From a checkpoint of a small sound classifier: width 320, batches of 384.
Rows from expert 3 of block 5, named by matrix and row number. Rows with one number belong to one neuron. Each number is 128 + 24 x the weight over its row's rms, rounded and kept within 0 to 255. All counts start at 0. Numbers have three digits each. After the name is the row's rms in percent of the matrix's.
# up: expert up (model.blocks.5.mlp.up, 32x80x320), inputs 160-319
# down: expert down (model.blocks.5.mlp.down, 32x320x80, transposed), outputs 160-319
up.1 092:100154122132110077132143135146154152111116124130117147124085105103131142166151130159125144129127100152137134140126146140135113143102124165146083082096124129114132104087110087124153114104115121138136111113147125081112098085162150148124125141127078108111107104117136114137161162149106084100124127090120159133117136134159138112138123144108128108147107159126150161103090116160128106111118087171155128097119112146093171143142122141162156114131140143137171152121070120153115126109158154
down.1 095:172139123144110162148151099132164122113096145134163146132106149162111140147109132157160094120162131124124189141141151129143144142127146080149125154096130162130149093138176150132154138162128124092092149098072104127132148138111161115128184173097119135154131125094115132128130120134100185151072145141114115107119139121080116146107151128081145179128116104116113146126151097126109114127158136167142133148146103120129158156108182101117152136126166165144145113135173153114121091099126160
up.2 120:174105105133126135134121127119105139169131122066144095104154158153127112160143128185122124100102119109155176142192085118108107150115110122101149117167153129124152159112101159121137103110154117136129097092101114103141111130178164130069120151114156183135107138107119141124110133137118144107070110140074077134113123121155163112135089142150109109111125122130124112126144146139166147120141131116104152149159101146121127127125108154114137106081108097139121176123149092124131122119108137
down.2 112:086155103154142119153135127143087141140120116179145132124123108135118143065093111150128114134174150133173100136108125118137157123143130135153108133154132150122103182134109088082166153127124179152175109155126147084101145127137170076112110125147144083136092136152093128125138117113142112131117142140128129083068119097100107123130146089111123096146149106102134105102118110120099168157076152135207107123185119122127113137120131139129121134149118132143063109130111101111147153139124137
up.3 115:165156112175123098098094124112095106110138114102138075094106130154145138103126155125175144097109128118135073095113091108117098093151118106139153126130114149136095163166084144144096108112158165131140130139118116156102115143120132119154179149134149127136134151111084136153106127153152088109173132144164107113125086142158115145097144124111161140106106108108124171174146163152105144109126163104103131157153128165158083158138160122100113158133131148142069093127142093108131153137115122
down.3 116:104118122146140113135111146144118145155125130128096106156117114138108139123129151155100153148114155107154111111162122155173125148142111129101168119103142052174132129115132105126149103106130137101135112109171173151096158143163085119132141121115148147095086142134103136174131117137125162112156124141112130130127128120123096146115093127122105126143108159089148141159144176118150165156116107125116156162142151138084142168146124121152141099118137117124086119135110135138132129109189100
up.4 073:106129132083123117092144101155152109114139137132134118126157101145137156116128160096130102139102092134110113130123123169083119121142074139171139124122149131133115090128122164141162102099150127148122089138079121109148139130118115154183166152128125143132153136156123135082139119157119125069142083151141099132126086093106118133151125116131137141179147130126129139153145142137104132200146118106111144148118109134125102099179182090151102128140117138159124148138107096134107141148073145
down.4 073:139129148070099143123115128136120115116131130115144091150140123140154155125166100093143094148129114126161145132184131129133104125109133142110135113127148117146132119100123082125117139089151089145085116095102163156147135154091103161122100118092139132133115129144147158106077116140108076105151150162123123143106120185124108177103096119106119124121108178115102108188116145130170111119133105112094124142124099172109133080108084142127111154123106126125108153150119147159182110157134129
up.5 127:108121157134125190123134101142130142117149129108121124148106158153080114145140144124112153104167112099118141141138138150140106151131096129109124093133150152136129159107151152139123095152154135105144126150116102145117108152134169130142113125118135119135139119111134148147118196150191143144092162163110101166139097138098135146129113113136116181053177109188110098151148129110110132113121137144104124116135091140152106120101130119100129107113086155102089111121117158090151114120145121
down.5 133:163163116137107110066146105176139165103131126139108107141117101128116099140130159110109139121141155220169124108073125140125182106204136121115128114145111125114164141142128137153132140136128085127156120111156125123103119126079121128140094153122078132147150119157127113122107152144115156114131096178128101133119109127148095072110169156080128121158140112123134132147120135120125115135101093137171148135134136146138098186138105180117094156140139162168127125145121132106094166125115133
up.6 103:134119114140120133163107148118098147143138132096127129119125153181106141131117137160140123055132095119115141109152114123130108158130145082101120140122153158148146151133124117123153133129160126118170089096100124104133115130179155104125140134110145134110118106114130099144109132146150097162082163146109095144105124128107168152123109097117107141061128117155135124129159138106145125144123157111081150122166088160143147113096111111097124084108172138101069154136168102126155117087157128
down.6 107:075148112147108090153113160161124110151105121168140134131131099143132152116117112103120141131130138143132055095079135136149168089170119156109104124153133089133124123145150117116119104146107144084125101141163152169140157124100131142091123154152155148152106122147095139116134135090113114127119129115135139101128133098132063124155111154128146131150131087085186138126122141145136164138110173132139116156151156127104115174105111138081116108118122117164143113107122139117137153110125153
up.7 109:189157108097127109169130103187113101123131142112118148090124142141164114120111123115130162125122156091155164130148037138131154132145128115149119147120089071116118132113176107137091105173134143092131130091114104086130136123152106121108134129118122117147135103136118153121125125106128125150126092103125157120101127127166108123131126158134174097101123139089073145101175137121150149126115128110101127124123125143144091119129147149106138141104139108157130122103149142167132100141135127
down.7 109:125126096170131104143099098139109158173142172149155161146137138113132104111163135166164166082140104107118123115101131157149138097094134128133070146142099130107091155138154128130176096095116170109146147105160073113109108099151159127118136120092147113152101131128093131120120089139144123136092150089085103149125136105111084141139145161184132144141146123132112158111135109143094147116123137137119123134136179124174122165139087139142112144137087151139099098128111088118164101128121123
up.8 120:089114093131149129121121097139084086098148156146123097112136134134127147135114157139132114109158058124098115108094106126121066138175092130134125106118159154156116173162070163117162122120145142141139112119110122140113110163158110136156156152129139123109118118111119154129134210173168093137126138158089128131073088147122119132164101099130096153155131103164133104130153152133143104132136147091123114142100066153132146127100134099126129136115132120120105104123160076121131110134175126
down.8 109:107177126129119144090110112175117157115123157168098099132105100176148148151123112103149157120099160125130069106084146123153126128154118153158134122118151115148150170130137112169120119145111116118114122183140188157114109102142132128148148139110146162146129114130115111135118147137119123116123103125139110167139116095137067132087113107128143142132132099088118109134152117094133115137093183131093149157092109143120103188110136146141104121116083153172136089138116147122124160146112173
up.9 080:161124103112150104098168171168140141125157106140129128146144089143125155144158083115124112146145143147104119075112151128094122127118124118172150150160099063100126136156126085154127158127096120110161095157128157113140150118101090172126091100095138116150120141166141149122112079103129083087178109140159103165136099120124090113112095165125125118169115145100099064142129139107107137143143071143130145137109146135124112135162082102149123157177130119156149132102134146141127120120099117
down.9 093:150126128124149115119085103066164126153134115120143117134174145123167144079123111124144116155101166103127175141160111098122130136092133138139137095097140175150105101059104126146102117114137152157113144160112105154142115175134135110124077093152139139109113148127153124124109112165082127123147101115098158121105181159142159167174112097124116151082105110101134146102163138163171118082168121137141111126133108151121115131118142094093118134105129117095087143102127151122147098101123115
up.10 127:153166155133141107160159095163131132151127142160080136135140104160084178142131116127141134109163123160110141120097122146107117119124177115133083096106116068147111110134130106136139134101122128138188146156140147094161121112138134105118135067132085124144180130116154145115151144159115106155095087088143138123104132139104120124118089128094124123075141126141130121122094142185113109128157121154142121099099075114113119163141132112119118101192133134109133157109054126145151102123127162
down.10 114:117115105121103144108109080102130120152143154114140157143135090105114103095133115124175110109104125084129169125110159143144161131120129141138123167095127151110129118096185141164104106148085137116114123087171170128129139132121117149109130164092083122128138149131100137131117117112053162124151125081089153140132125124121129166138131141131158127106162150103094136136155082132129131121129126156138116158145108110136168144149120124105139145092130147172123088133167171167128140123134118
up.11 136:151138143133135137117178090151105109113150154087106112130158126120131131102139121130125149142084169138136104171114112112132130162117143131158139126092107069142114154132150128162089116129122098089136147116177097122130112105097147109148106084127130126142140134110144163152067111118085125160165095123162142114099171167146124098124121169143158133114130158105075147098108132116136140139165085129096145115127141123124117159151133115111107139108147141105154153109117156113158125108081114
down.11 142:119131130139121115124092145115116168136132166129110131142141148097150122099178146180144109148141112106128135102156143155123170138054115131116104118130101142090085167086107127092133094073135183135164105110133099128138138137103138135130108120119114137107117152156118170134075094131113130161117115103115139158096104110090150192135149193127078152097144113129098099116126130139122098157127142142139135148130146109149115090132088146082114132133110142111118084138062131139135141142169104
up.12 102:141174105114095110137138134145125108134143057116115119140109136184140163157110139135094170106116143135131114092173045172110117066122126168112129119136073120100166135106133170105127130125126132163131107125119180092109117164143146102148107154128118117141134126168124109127127116108135158094105158158139127108126187119106126116116171105128119150116088121120132134121142129122148175120094123109126120143161143153171162134128123138106140146141136116138136123093115093120119118121150175
down.12 093:108109106166144116122130109139146142196132145130145133104142134163122121135091106132141138096142131108137160109110107123183136148145102134166127124163143105068113124125163148106168126124153190125179132111147089144125129132150151119138106171137134111149086082123102122100140128098114157093130113080082077076140118108133117101152110146185159142148116135119140136158137121134116181124103108145128129113192124131139136121127145167150138142134131146111103135120111084100154101124159097
up.13 124:113124155095138127131118092175142120099138107114111107151096140099131097138135140075117139138136119089126132129122152173114089133131094154122137127158148119129122113095159137154135074143172153116103105112126095133126142155124188138122106140130137123135145122141098124124097158126195153110153125178118085150140111117106113118133137132122118163100156138158117139141177144132127149169086097135074123169146157143193098081152130144107121142124072136159109124118093143116174136135105143
down.13 119:074164142115068146091121086165116121107158111085135092154117125115132140116161140109086152116158137173163076153125093170122136104110093150103155137141109115154126109131126138125133155121124075111161125080150123123112150134078089146161097140116135087154116123124164132135089105126164108103150120192151115124128131131142119156134151136119128152159139182147144137172068152092146098105081100125148161135142152153104107113138077122152107123141156177104103161157114128123109143136119090
up.14 056:154098130180106105095142109131088136139095154109118085099095114112120121089132153113162143128112095143126134158132106113109120127138145126112144149146142140140117151133100131133128136147164147101111130091156103140111106090141124096140176114105156159162172131117118126128096109112119094125157120151153138132122093067141122194110138140118117124114116131103137127173134155121111114132124180118139149122110100113114089126093154152119136112123165139095088128171147124148142149087193099
down.14 071:099119144153153138142063152090126130139115135117114114142157096096117159121130126127145114150169133103097128116166128135142132181115100096076130114092104086179116166112170089157129123134097124137104121136146153113145158177151125142090114123107138127096087163174121152162132139119121163152166157146104133145131181186146116127096134161103160122089150128118117111109171141103130147102141135143093089143142134130140157176122111105119127110138109086121102137131093127158140121159181110
up.15 130:113100097133119115140080149123138175116102117159119151098149142189136176145109117154159138117150092144145146132147101117141071127155137089133172110108165144138140165106102131089157113123111148128156121108065123138141129110151130156139114109138120142121131115083126095122140136143135107120079141137110114116132129128119152165135124095142099159124145119156100129116194120134156136113102181092109141125147112120118153162120166127125099117085119114101107125097157093123113130112177131
down.15 130:141135086084123104161092145169140106152143150145111158126122113115186142093127105097141153147105107134130088096085113125139120119178130145138105137162178109131091122185144159103106125108110129130124150162128144148175157149167136114147119142132154123145105118115130124147146136073139104137114117117152127122138104097167077126150102131147115101156130112123140105142128136130151161160075171111092080142136194147079115140102129167122151131151122121144133151124133124120146151142109143
up.16 088:128138186143134117153122097168106116140158146102094136139149118129085088104143122122122129125179152130102112180125122137161155152080169127132134136138093112130069141132142162153132116148121111098115153134154090160159143102126133161104159082155137115157153148101140146183098155145130122120118094119122123104110132110136137117119127158111152145044139160116151108122132125116115117108118131179132147112162131095125104165156162145093099116120165119098110097144111157164149118153084096
down.16 080:076116126133127151113130141115115158160142166106165142115152105073137081130157145172142095165136129140079149072141164164066149128121128132127103138082143120140120105134158158156127123107134119139178136131127150103156116138138162150160123161112095118120128167187080116128123129114084101132113118121135135147158123109092134108149133160129114127149174149126101175123145151134134094085118105156108149113098158126119122148138074132113098139155130118113124102131133151169145142138159128
up.17 111:097112151154136122112134126140104130143131146101130138128135162154071167109120118140126108097131122126118110148130112147104111125126138105128125132138145151173106133133106112136162120127139115127183135146123159107147172141124130111129106073132143154129118114118133114149136134133128170136118153154149127143132129115117154129120133125077137189085139107146153109123171176113175134127148145127087119125142112158145130110137187068099127091130066124084081097106144115108195112075135150
down.17 105:110130123122126139082150142154103096166170147184128126109115120110107137155132139132135148125128145122155066095131138129172131110144128168142139121146163040133135107094136149101110112108104128153130170110170132115123117127105114144152105121127116125091123156153132164115122164149147099091146117136126136114103099109141089115161097131107133140136115167149101151135116151111133154126111161116127136167118174088122131102156127174092115121110115132205122129110133140090086183163123123
up.18 087:068115144153120122097130150158159151114169140151132106106151070143157177150118112149129104127097098174122124090119160150118167113152103142141157144136153106135144133123100153141137107089134170110182100144125141127164137124108150129177151143140082124123106116137147104131135125132159072119093161131115137139121133117142128124145113120131119158155142152112107139106090123114101163135108135135129121159147121120085153167138146103150115104120152156157104133122111122101101124132051178
down.18 093:158103110119117102147088145156148146136120140161132141145164114158155160165146117117167127140093096089144127111141146127133087142127158142133135124108143135114155129111111128108133091121128139110149094116087139147132143120124161137142142140157188161112116139102119138107096118159061124109113043087119131106150114119112154160136115136170134139122127133107126113148150154118150088140158104129090128164143092176090111144117127125119113144117152135133130122107147120129190146114137117
up.19 101:115172113109118111153150128153112117145139070111089141140129120179150157143088134155104148129088137115131115106166037188129106078141123165099112147137112106099177116117118152111125151095138127148145074129078141075122125151146119103150098148160123111131088131131109137129132141089144138126094171138123142102128198135102133127130138109139132134150095112126149124106147130130148149096116140114164135109158105136145124109127131147120146121123141106119115152104141087103118127159185176
down.19 096:131103109156167127133100108132153137165122134132165126143115136164130129142124127138142119112120112113127183099117144116146128127137116126187110128167132162091111146120148149135136141098150194144150163106097068147136102132162158107125123156138133115128079074158111102083166142125144143122129157095061082099131135103101116124184113115182141101167116137127119145136124082132104165157107119137122117116154126111159176145107138145174151148145115146122108134117117085082134093138140103
up.20 065:080133120150101120107145168155180149119122132157152145128102110099145119132148084130142165144110112150074157079107119125115119136157110115125139153138129110101166112143132086143098148099120146094110086133135135078135125101120110104152127160085175122116141143120145098136131099098144074135166145180170162096161085138123087136153100178095150126120111115098129100161096134123112105134117140128152127152148159139118110137108120099157101133173157142144126136129147158106139155122125147
down.20 071:158109149117154145170129118112157114112135106126108151129115106118156151136105130138131103085119136127138117125157142126124092135082144164131121142119092126130111139087089165148105114141112146115118122130109078151124125115143117124117139074208143101134114138092095157098104123141140148136165123118157153123166147136153165155125115122156115119127120149105129111115148133098105130107160109138107137105161107182102155120098147118108148112161160119084152107125166166120108103122136121
up.21 099:113114150154122123142127188126154111106131133158134142138085121154099102133129152140150153109141142136062111093118132102143098150154090150117132148144136154089163153112100095128133136112143135113139117102116134114071079069166146120131144178124134107105126124094116133108120186133176101141116108115116154133090134132128100122141093162145131107160128090125173056117093115143085081087172103109196148089126097157159095118084108150114127136127151135152120163133122124100104136142119141
down.21 099:169154087145143144132156083127147115087081158128125134136101129109117134106116160159116136113108130145107157137082168120121141154209135119155112136083136164139111133150153117176130130167161108106082122147136126129079132120118136108071180148097124131114129131097085136154165126141128173167121136145142152106118136163114122111084142091107148147135100142136148117135155072125091133153145131168132136138106070108101157165095113122150146105160150138153164101112163174139118112120108152
up.22 045:149160122126107133134116143080114133153166125115124140141131142166108132118147130116115098143156088125104134067170110131091126126135096123107142152125127159137140182069126122121107150084131097118156132120146166097097138165165104077160099115120113109145123136160162118155158169108152115097111153133159153123125157162135130175136103095137121127110170102155136093100112147121142094100121133106123166090129133154141149122117090115102146113168153136109111156164118147118149147102075151
down.22 043:130086128154138148133197144142166133145145079191169099154137128168161110147090131087099154109104160116153139120090152103150150104142126146131110132136152157098102116141129108145102143105158106131126102109155135145132126126113138107128098124174129125134108095152157127108124152092121142086161095136096073123154128155194123114164140164148170136125140116125140114130126097091098121129126133118134108138123085137147170129099162109091162140115098151140110118103132112131152162120137112
up.23 115:110135147159129121086138081134104100167138136151115129133146143137102116101116147127157151096161111104080105174116138124153138172118110144108167153145125164164111147111128167143121157160145153115126131133155102163108149108132135120116146083134130143124159132083149119150148158124115099138118117112159128114108121093138106169131103132157140138085155116106162047141111148131072127109159152144172162147126092092139101121146154117096132107137146147107130082158149127100095149127105109
down.23 104:098061095134149176141115148087131147118156146133119110154115083091111096111129160121113095169125149141133119109146155105105127156152124104117166139076135139166109145139127119156123164106130114136117139158177186153111116117156152140115133135079144129115134147178094112140138112121129141122187114144150135149165141198141095132095131141089136136127141172100130099113139135085121131064100101167106106137097112120105125181122099124116121106125152108141132135142119150140124157133155112
up.24 092:060104144129177140131127171142108107128144138096118135127070165102115100103126133130114134123117119114119139187156181095134115149139120154085113144147164154160141109156118145109144119135109092102096101114170113119069122151158155162121101160096165115098115132129113120121131156114097133156120124141117134171138107137080147106161112123092109141105126093175151119104119127119152118108111121157109125109125119133104151086067110116129147123120128096113155141157140123131128079102216108
down.24 099:122176121131118184101136087143133139087140124148102129129106160152132126163121141119102134113144157137075123078080113163162118091119123129132146169116131058066133102086135137143139138138154124151112111141111136119106083096074153083130132167114126128162158129168144121119130132127165135118106164149163128123104105109098119119129165081132120099131124104152115123131129139098120128148135144153148134107098124080153111150128129107141138133143158112155141108136154120071089125141117160
up.25 081:130128132117122103072162183133161158087150113166149151135134093123133160171162082130139118096096137179100118101090123160110138073140103125173142102147146090121130116113104082135134114141119125104144140119111199101146155147115128133181129082136124109147158145145131104115140119155154091087129150161186136107098117108160109098167156107108169152141153152107100144095114131123089142119133119143124140137146131140141109123138148096106125134095104165135138105100158152119142141134061168
down.25 088:141161117109109129100102131109139117132141104148105140121121140109151157146118123129134148110113145135143103150166106107125105127149114150143148092115138113165136103118076159123095098093128169125100149126100115150122118110102163126140121125142188148130145146111127146128100109181107122116140102120118144135170137136143133148122136132146078153137129156159123149159131127101133106150163110123115152125128110144088147112127132119145141161123095168186149158089117106085139149069099105
up.26 116:178123135108136119128113079151125119113131106128152111126091127100158153128181173110152122144143143102144109131105138130122084139078099153163163136155131107106116100137080120125150097134144163132098136076123104173139113115124161146140111134145151123132199162111125160131092135125156125116157122129141084156111102102149113107121135146102159181144132149106070118133153156120155167119104091131136107168145196096185137101140122141089108158132111136133100084130111101105153145140095105
down.26 111:074136107152111109054101111120108133151159134085137100162123148136112144113129149142092113133108171142125137139182121155131160123124103129164154092118119114185150136129130137142134157104129105137167134113140126144084150132160107100123098121093142112103077102119114134136108078112173124110125096117124161111100131155117145143143153103077133161129137173148095147123107149109143117130103090096142163144115158120094104092128139089170131104109137160112087149155137113146123124158145105
up.27 115:169134135130097149129140135105121170134152124107141139152121120185055122162117149118135124085162115146093156124141127146104110135136147095100119094116136160151137140067132125119136136113101102123138138136086157130135118117165176136088158142129100148141115117127130112128142156156141117137072132134079087161119120129155155140126125117115115136080179128152149105131110122127114087087132113157152172100125057146106119137108129112088154097167119131111116188116119093140146141117115148
down.27 115:128146101154115102143137123175112112138085107159150135114110133150147123098147112126113165144099143152132132172075156099150154110185128141098116127148113122147113134163160115096139099156099108086146148098186169135098125131105123116133123171130114131121121148125142163153101155118100134100126113143113153116078120141101090103133148136064124126120123098153139110166105121158106156151141170166154136165157118131117180167128115151086129143112141113183126137114124137108110151086122163
up.28 088:194174118113147125141166090144116110093077161130130129128128140109162125129167130132112151132107122111151132122147060114146124124145161137152101114123094118131116151141143107161092153129140133103088156121133124098098116121111110118101142124145140106167171132122139172110089124119113104134163095119130135116118143105146081117117089163145186112164132124087084125106116150155146122107164128108151149129101108127144095092110095131144147117146127128099117129148146137135142139132125154
down.28 094:148107170208177136113129104121104165164117141132115093120136135094122105088153132162117087145164144093140141158116140138136134161063142111119121147113145168152115147134083107153132112126148210156091112127132098106113118125121130100089118117061126132110120133121103153087117109144121140152122144111115104136082129117093145147074137172137104132090156103152122162153145124133103142143146166116158127099114118082157148128117127142150141123132101141119096080130115130133137129146140095
up.29 062:114129144184150092148128091149135148129159168120104123108119097111130139118123098155157120106135109118173130092098136158135186139123146146103096129123108135129126105138130116145130113096135139133188126137144099108151095101100125156166154144132099128134159115120124135108118096124071100156110152166100151110132118123119128120113132183098148142122115149115127132161102106147103085152099110134143123145154134127118157188109148094151129113185174155147161125132115142130138134105145160
down.29 066:126099148110112134159138134107147122143085146084143147139130108099119137157141073113178136104116110086108156117157178129107125127109143153129121163090122125083162145099169128146150140137113133091142139112100082164138143143147168160133149085179117155105139106082113143140140153135075139149163155086092144115157108146128139156145112152137135145091143118151122128142179122126127091100186122138125109124159110132146143189145161117097128155139128126100155117106126134115149143106113107
up.30 134:152177154150085141106109178092113150169134096093102142135123135166107126099140125118141137127149139140119127136172137101111152151125154139106156172149144174134137147131127100114104171142132067119158131139136168111090132119139128100157075111152142145112164137100178095145117120119141098117137151107167161128118148122148145141137124106119145114125124078123136125101112134145126115069137113124167164111130090172148116126112114144102170115132144156068112133132143125108116126134142134
down.30 128:109081101141132127162167105121151085092143095160149117153122119117142103090123120108100106124147164064087131114110132133110129127142107116095154155127115108147059104118127130116099190112147175131118147139157132185139108143146154118089156114139124091126129146161101146157124120104178167132150141126155158120141124146138130119152117137145168117135109132132179123146115111120090143134145177151089058148120107083093132115119142131142137120106139088129130108137134136144144152129132108
up.31 031:126107127129137146109152139159152098124162173150155096153131129124143126102117131096080110106137115110111101153101145153136137148135136147133097154169095154137110116123168172153148139094147137111094113124111101108181144154103098114127156131106134126127161150165115170118096128134196133139168106129129156117114105104065126117103114125123095153143143166133130118116092119125138119115107115110111138176105102081131146101150117147156103118133117149138123113172113131091104108160104123
down.31 035:150096132104144112157132198183081121075102100131099134131120130119118163128137122156142124181136092144161151131151147129096124117139151152079156122154126125155090139124101160102126145121107143141184115069083112104161139130108121124136063114132107111151174154131092173136169140154145122125101067160163138128167128143128148157132118117104135120164127151138093138135067157102119134108137108075155148082179124178128108103105112158121137143087153096075132139113130130117139103141157120
up.32 113:091124125125141144159102133149154107149089151078132110110110150129111104128122090161132149087131136097125135151130113165164119182117110127075130135127124111121144123084173159140128092140164145107100093090140065099110127119153134147092134141112158171102123127110120147146126116122105148157119158157081127147117113129092161169148121174146125153067125137140150111161153112128157157151113158149097133133161118145159139094113138148118171118130109121121121138159119160093168077110156123
down.32 103:078152132117125127132183129154098104129151125136137130151133115132107099134123140146105103129199112148108095086129098177105169095092126166120097152153123090102114105131122122153142175130145142110116125116140141148124136129121112151142080111133082106178121119156114128173132150120163115107097178161152134146111128089121100126152126079142114111161137127157136122106117124110114117118096136115201127101166163106164086136141104128106118126119142122099109101162138131105085134155150127
up.33 102:183132105131120145113085129107147094103104129168157110122119106143145126149153144114141120152141080069114138131155116084137093130154114138138154146147134150086118163133123096138089123123171168104119131087107128117126111129146110113133130167132141164119139128110110145116140121151159076126145085121111126117124112101162088135155073147164156111155158062144128112123129101167158134121131149093146130148128101139183098122119120145115140164108146128131062121138144132120120170140140132
down.33 095:141155128102130117155117089149128129101151118141095139167146138131116171074094148097139134135133161142160134176104138122161116150180109114108153137157134142155109162137145112172117148176155136125064133139159169152124180112146110110119132102089155111173114125153092148182140151121142142122120126100106113137103122122130113107130118082124153104147098112135138146159143110115132175131114135089103167138098113128070140139111097156151141132147099084109103112105136128135110115166134109
up.34 093:203173155116102147123125114096105127128140101122103113148121124139091098176139142126118110113144119127164149142166136110110121133105110154088142147141146161101158085117146124114116100131150109126137090095112127138129129157115170119109097142155152178112147148144135112129129118177128119125096130123132119143139116117167151117149151116173106158141131133144160123135159139130151158090103102152146155189193097163178143077116110138097165152121101115109113136150132121118156136146098124
down.34 097:106137111138113122152140119131110128133126096131159122151095136131136115099155138113075135134162167136112135125114094175136132105137079129128123112180119083137116126145114136097142166098174124103152177154138181163128150114150131098120126062124129072158102109140125146156131129088174145127135141115117155083075130130106119092117109099129117122135126132162144147143110132158124135150141119101118134124113160110092132147139102133179109133136131124103084145105155107113123159158127110
up.35 107:109080135160139100150111192153153104149108114128131094116122144127149100118136106123106170105101133140085122137164123140170087123116136116117146147159131152106163129118137138150125116112143172141125137085150121089127123138179131105130136124121198115116146134099115083178100140155155106112084157125154150152087150124162100139141125127148121135109134131116113156087133134163112161118103162122122123098183126144197121070088134136093133151141175116138147122117184155085139129080150131
down.35 111:097155164139132147113122102101110114133107111117149175125151125149151086120114152177135104115176156133111077104123100148093116138159122108186125155070111122158096102158107133166106114138124168130123116139132097102115127084151128122129104137131166089152100132128090121117169118167115151145187127126162118097153150128149126142146145122199140142157086129133146150113144102084109087086150159141128081100125113119105119130121120138145190131125141161145101127126145120106124108116122110
up.36 107:124125098150091103115096157108125119156157095107092128131178048169103083125137130137156116137152109146145135106164114087121152167112143124102137167116153175129133112119143130129129117163107123105124117137134123141139126136122137133131110153113139194161112160118106122108149088147089103120115145098132141140169099105148143156155132090176107106132121108093171137165118132135066084085108136147165141148149165138131141150120083154113140152132140160100143148137179124142119152151108132
down.36 104:133123112132130108205141112101145111106083098121156112130132139096150111087123081108108126118157166125071166134123118155124124103127124121114158130161132116123114146139129136088123166115146126131156161136151148116163152166161119130108105100158104079139117117110152145175154136090145162121107119088116177086087167154146159126188108084103112129153101161141162147130157125169136141103149185155085116115121145102056126113136135107157114125105135098102103157134149169180141146113095143
up.37 098:090115139156122146114139097108078135128123127097153114085108152147085135113145149151158116106129122106121132180110103118127110127127106123109184104139108151164118155145108144169129131127172126112137100116105079139112108129151173152103139127100147146128150134118115169126113153123115119117111134125094099133155107105116154162104130144134139147127121087164131082152133139132152130129118158135144147114109072125095115124132140131114136122119125111110071150162116104121100127131137160
down.37 104:114133126118147139098120152141111129143133132147089104149135104134129121117104157147114114143127118126168111108141178115150141137138128108095135132119128099137129158135184100151145127164128094127131113116177203126102158147137126112122097110090101145139108123177128133159126137119107148103151118145136108135108099148104063118093111134094111141103127128094130074163132124122134159150103135126142106152142115132126126194128131155128130088109139092138114102111120172120115142127148133
up.38 104:096136127147095134126120177109129156072147125139160154152119098149106129184142118110102114087107094195107139106130112151121125115180113141149138100124148136162125119094124103094185088142120097121134126141109166143146131110139168147164143097104076103133119120117148130103134130160168133118079125134113139143114158123157125099156156098112130150121148141117124171104110127136126115117135097157109136119139102164108153128109137098137114089139114135121152153094111124138134126115123155
down.38 112:153168148131110121118125127161134150148131164124134113098112138131135118127105121151146164145109152125154135147145111100188119139155155105138152107138137127151151106150125124082122098128129127110139128103126116156118131131088166127111161187112116135106139159098149166090100109109119145119106121129134132087114099078111112117089135139102085153112127148157122130151141112128094119171108142148165164109142148089125147135101137147130162107131117172208155136113127149110140173077099117
up.39 134:112144128128108106178150128114125123156169098109138127148124108163062163135125114130115107077154122150092146106128120169082125135135153100080096116120135128155133113090147136139145144105113097118132095146131181095114130130116128117135140118116092138139104126105154118140157125133146120147091109117119142138100150142139148129125118113103129124063145096141162091134086129137117101107156104159125168119134072159131156115118117093108149059206136134127159191100080099148138113106151176
down.39 139:138110105143125128123168107127118102134109109156179148103102124142134118153149100130118150119113169108119150149093172106175173102111148172136101180144106145108109166093161111104103118156097138115182141088191117144149103142101135128108117163172128105152147130181136140117104158124109147109133114096100144115119141118109091159152102129119131137122117112112135102133116095126090169135118168162186121133174061119143145155163156124073138145070116106167127083125137161131154166107124117
up.40 140:096153130137108102145143114158117139160144133151130125119131094098124135130144158146144125114138142143157122124120162139148117154144133132126082091118129097106128129101135107131152124085139119142173117164132151100131085095120135128142137172128061106117130100164095141089137179154120091158105109100088132147115125134137113091093101158094128120128125120130131098134099092149093105143151084139169106115119090156085193164130128151159114135187157125149156163101098092157107153120161153
down.40 136:155129156129110145138135079138165120107097125124166134141093129153142175126129098136159114113108111109122171155114175131144153140118159124153122142085131171083149132094192126167149102171062107110101124084125153158098162129109168139117154131139122131151107118108154119161130165119055170134112117116107116094122139148114110161138128131100140145087135115128091133144135087112121125160152119155122140139134110127117162172131173092139135118123135146142160095123140161108160113072134173
up.41 076:150129128122119112097114158149147130096108150159179084118127134111190141114134139123146142172146057079141105128138129125130113106157119135113153168150132133118149156116099093146098106084169117121155101128139101121128149141123124127162125147165095122117152111138162138127102138147150061106134136140080120104149100133185098128136124177160169128158165127144113093146133131156135149155131144089141122133142071140113127175118155189119089134108110136129096117161114129112106150119092136
down.41 080:101097102104176151140096156136136122142160077124123136129125114128117164116107106151165069140110127143146150135138167123134131167126145130139116086132136120151107153130086146101134156171132139116111108120079150136135161111157129115155148107134161139117104145150083156106122142142117127162138123120107108134119098117116093144116102134091093105123127102114129125149112123103136094125138129101076109144130062169110131158108122159129100142163111097117109151101132086105146112148142087
up.42 093:073101140107151161142105112139158111147098148086145105116090142106120111152130151130116127135103113107102143177145162145131081166104104154095151137140140149131143122076150168122163100100164141149105094089149057108108133115155174171122112162120161150108126108098145124135112123104119114126135147188079109121140117152108148132164109151155103147094132141163132108140136120107151144160096114159134130144153133100147140115119112161127153134142108096129134165150100188119115098123129123
down.42 088:101132135122121119153125111158122128124132118112141105198148111176122150110138124113137103120196098174113135103115135166105140106118119103075160165147123136132114109132133123155125178123147131112144129102136164150101143158114119106147073130126107117176111136156163108157118113113133118103083149189176108122147088138110101119158144084153158101158121103137129071140127151111136092104082122105144121096152115150157108125140101135122129104093148131092091110154140125125097111156119113
up.43 105:152136092138114107119131105135108155107154132139140111079122148155142171156133114140141131110108134187139140066143104085120137106139143101150139115121110139143109136127126138134165104148124191133182146127118167141141110123132167119177131109111104146135096089143141138113131131137155115110104132145112150166100110114121139065122148092106121138127133119096104172183170129109120148112136154131096115128148113142128134178160144123132098145111122141140117099084175094117129149087132130
down.43 096:096161114124084098093125139124125148139120157104119127109143155148106142157113122117155158134079129135137137126117061151140105093170093122159112076166148098109176130087107153104150083124099132117139139148094095114143112125116129123137107162140095107103131179079137121099118127116123150137097135152113134123120122072136138103164160120102136157156160149135145193091135145159158143147137130160173179120135167128104118127141125140151101127115127166171130138102137119123153169120106149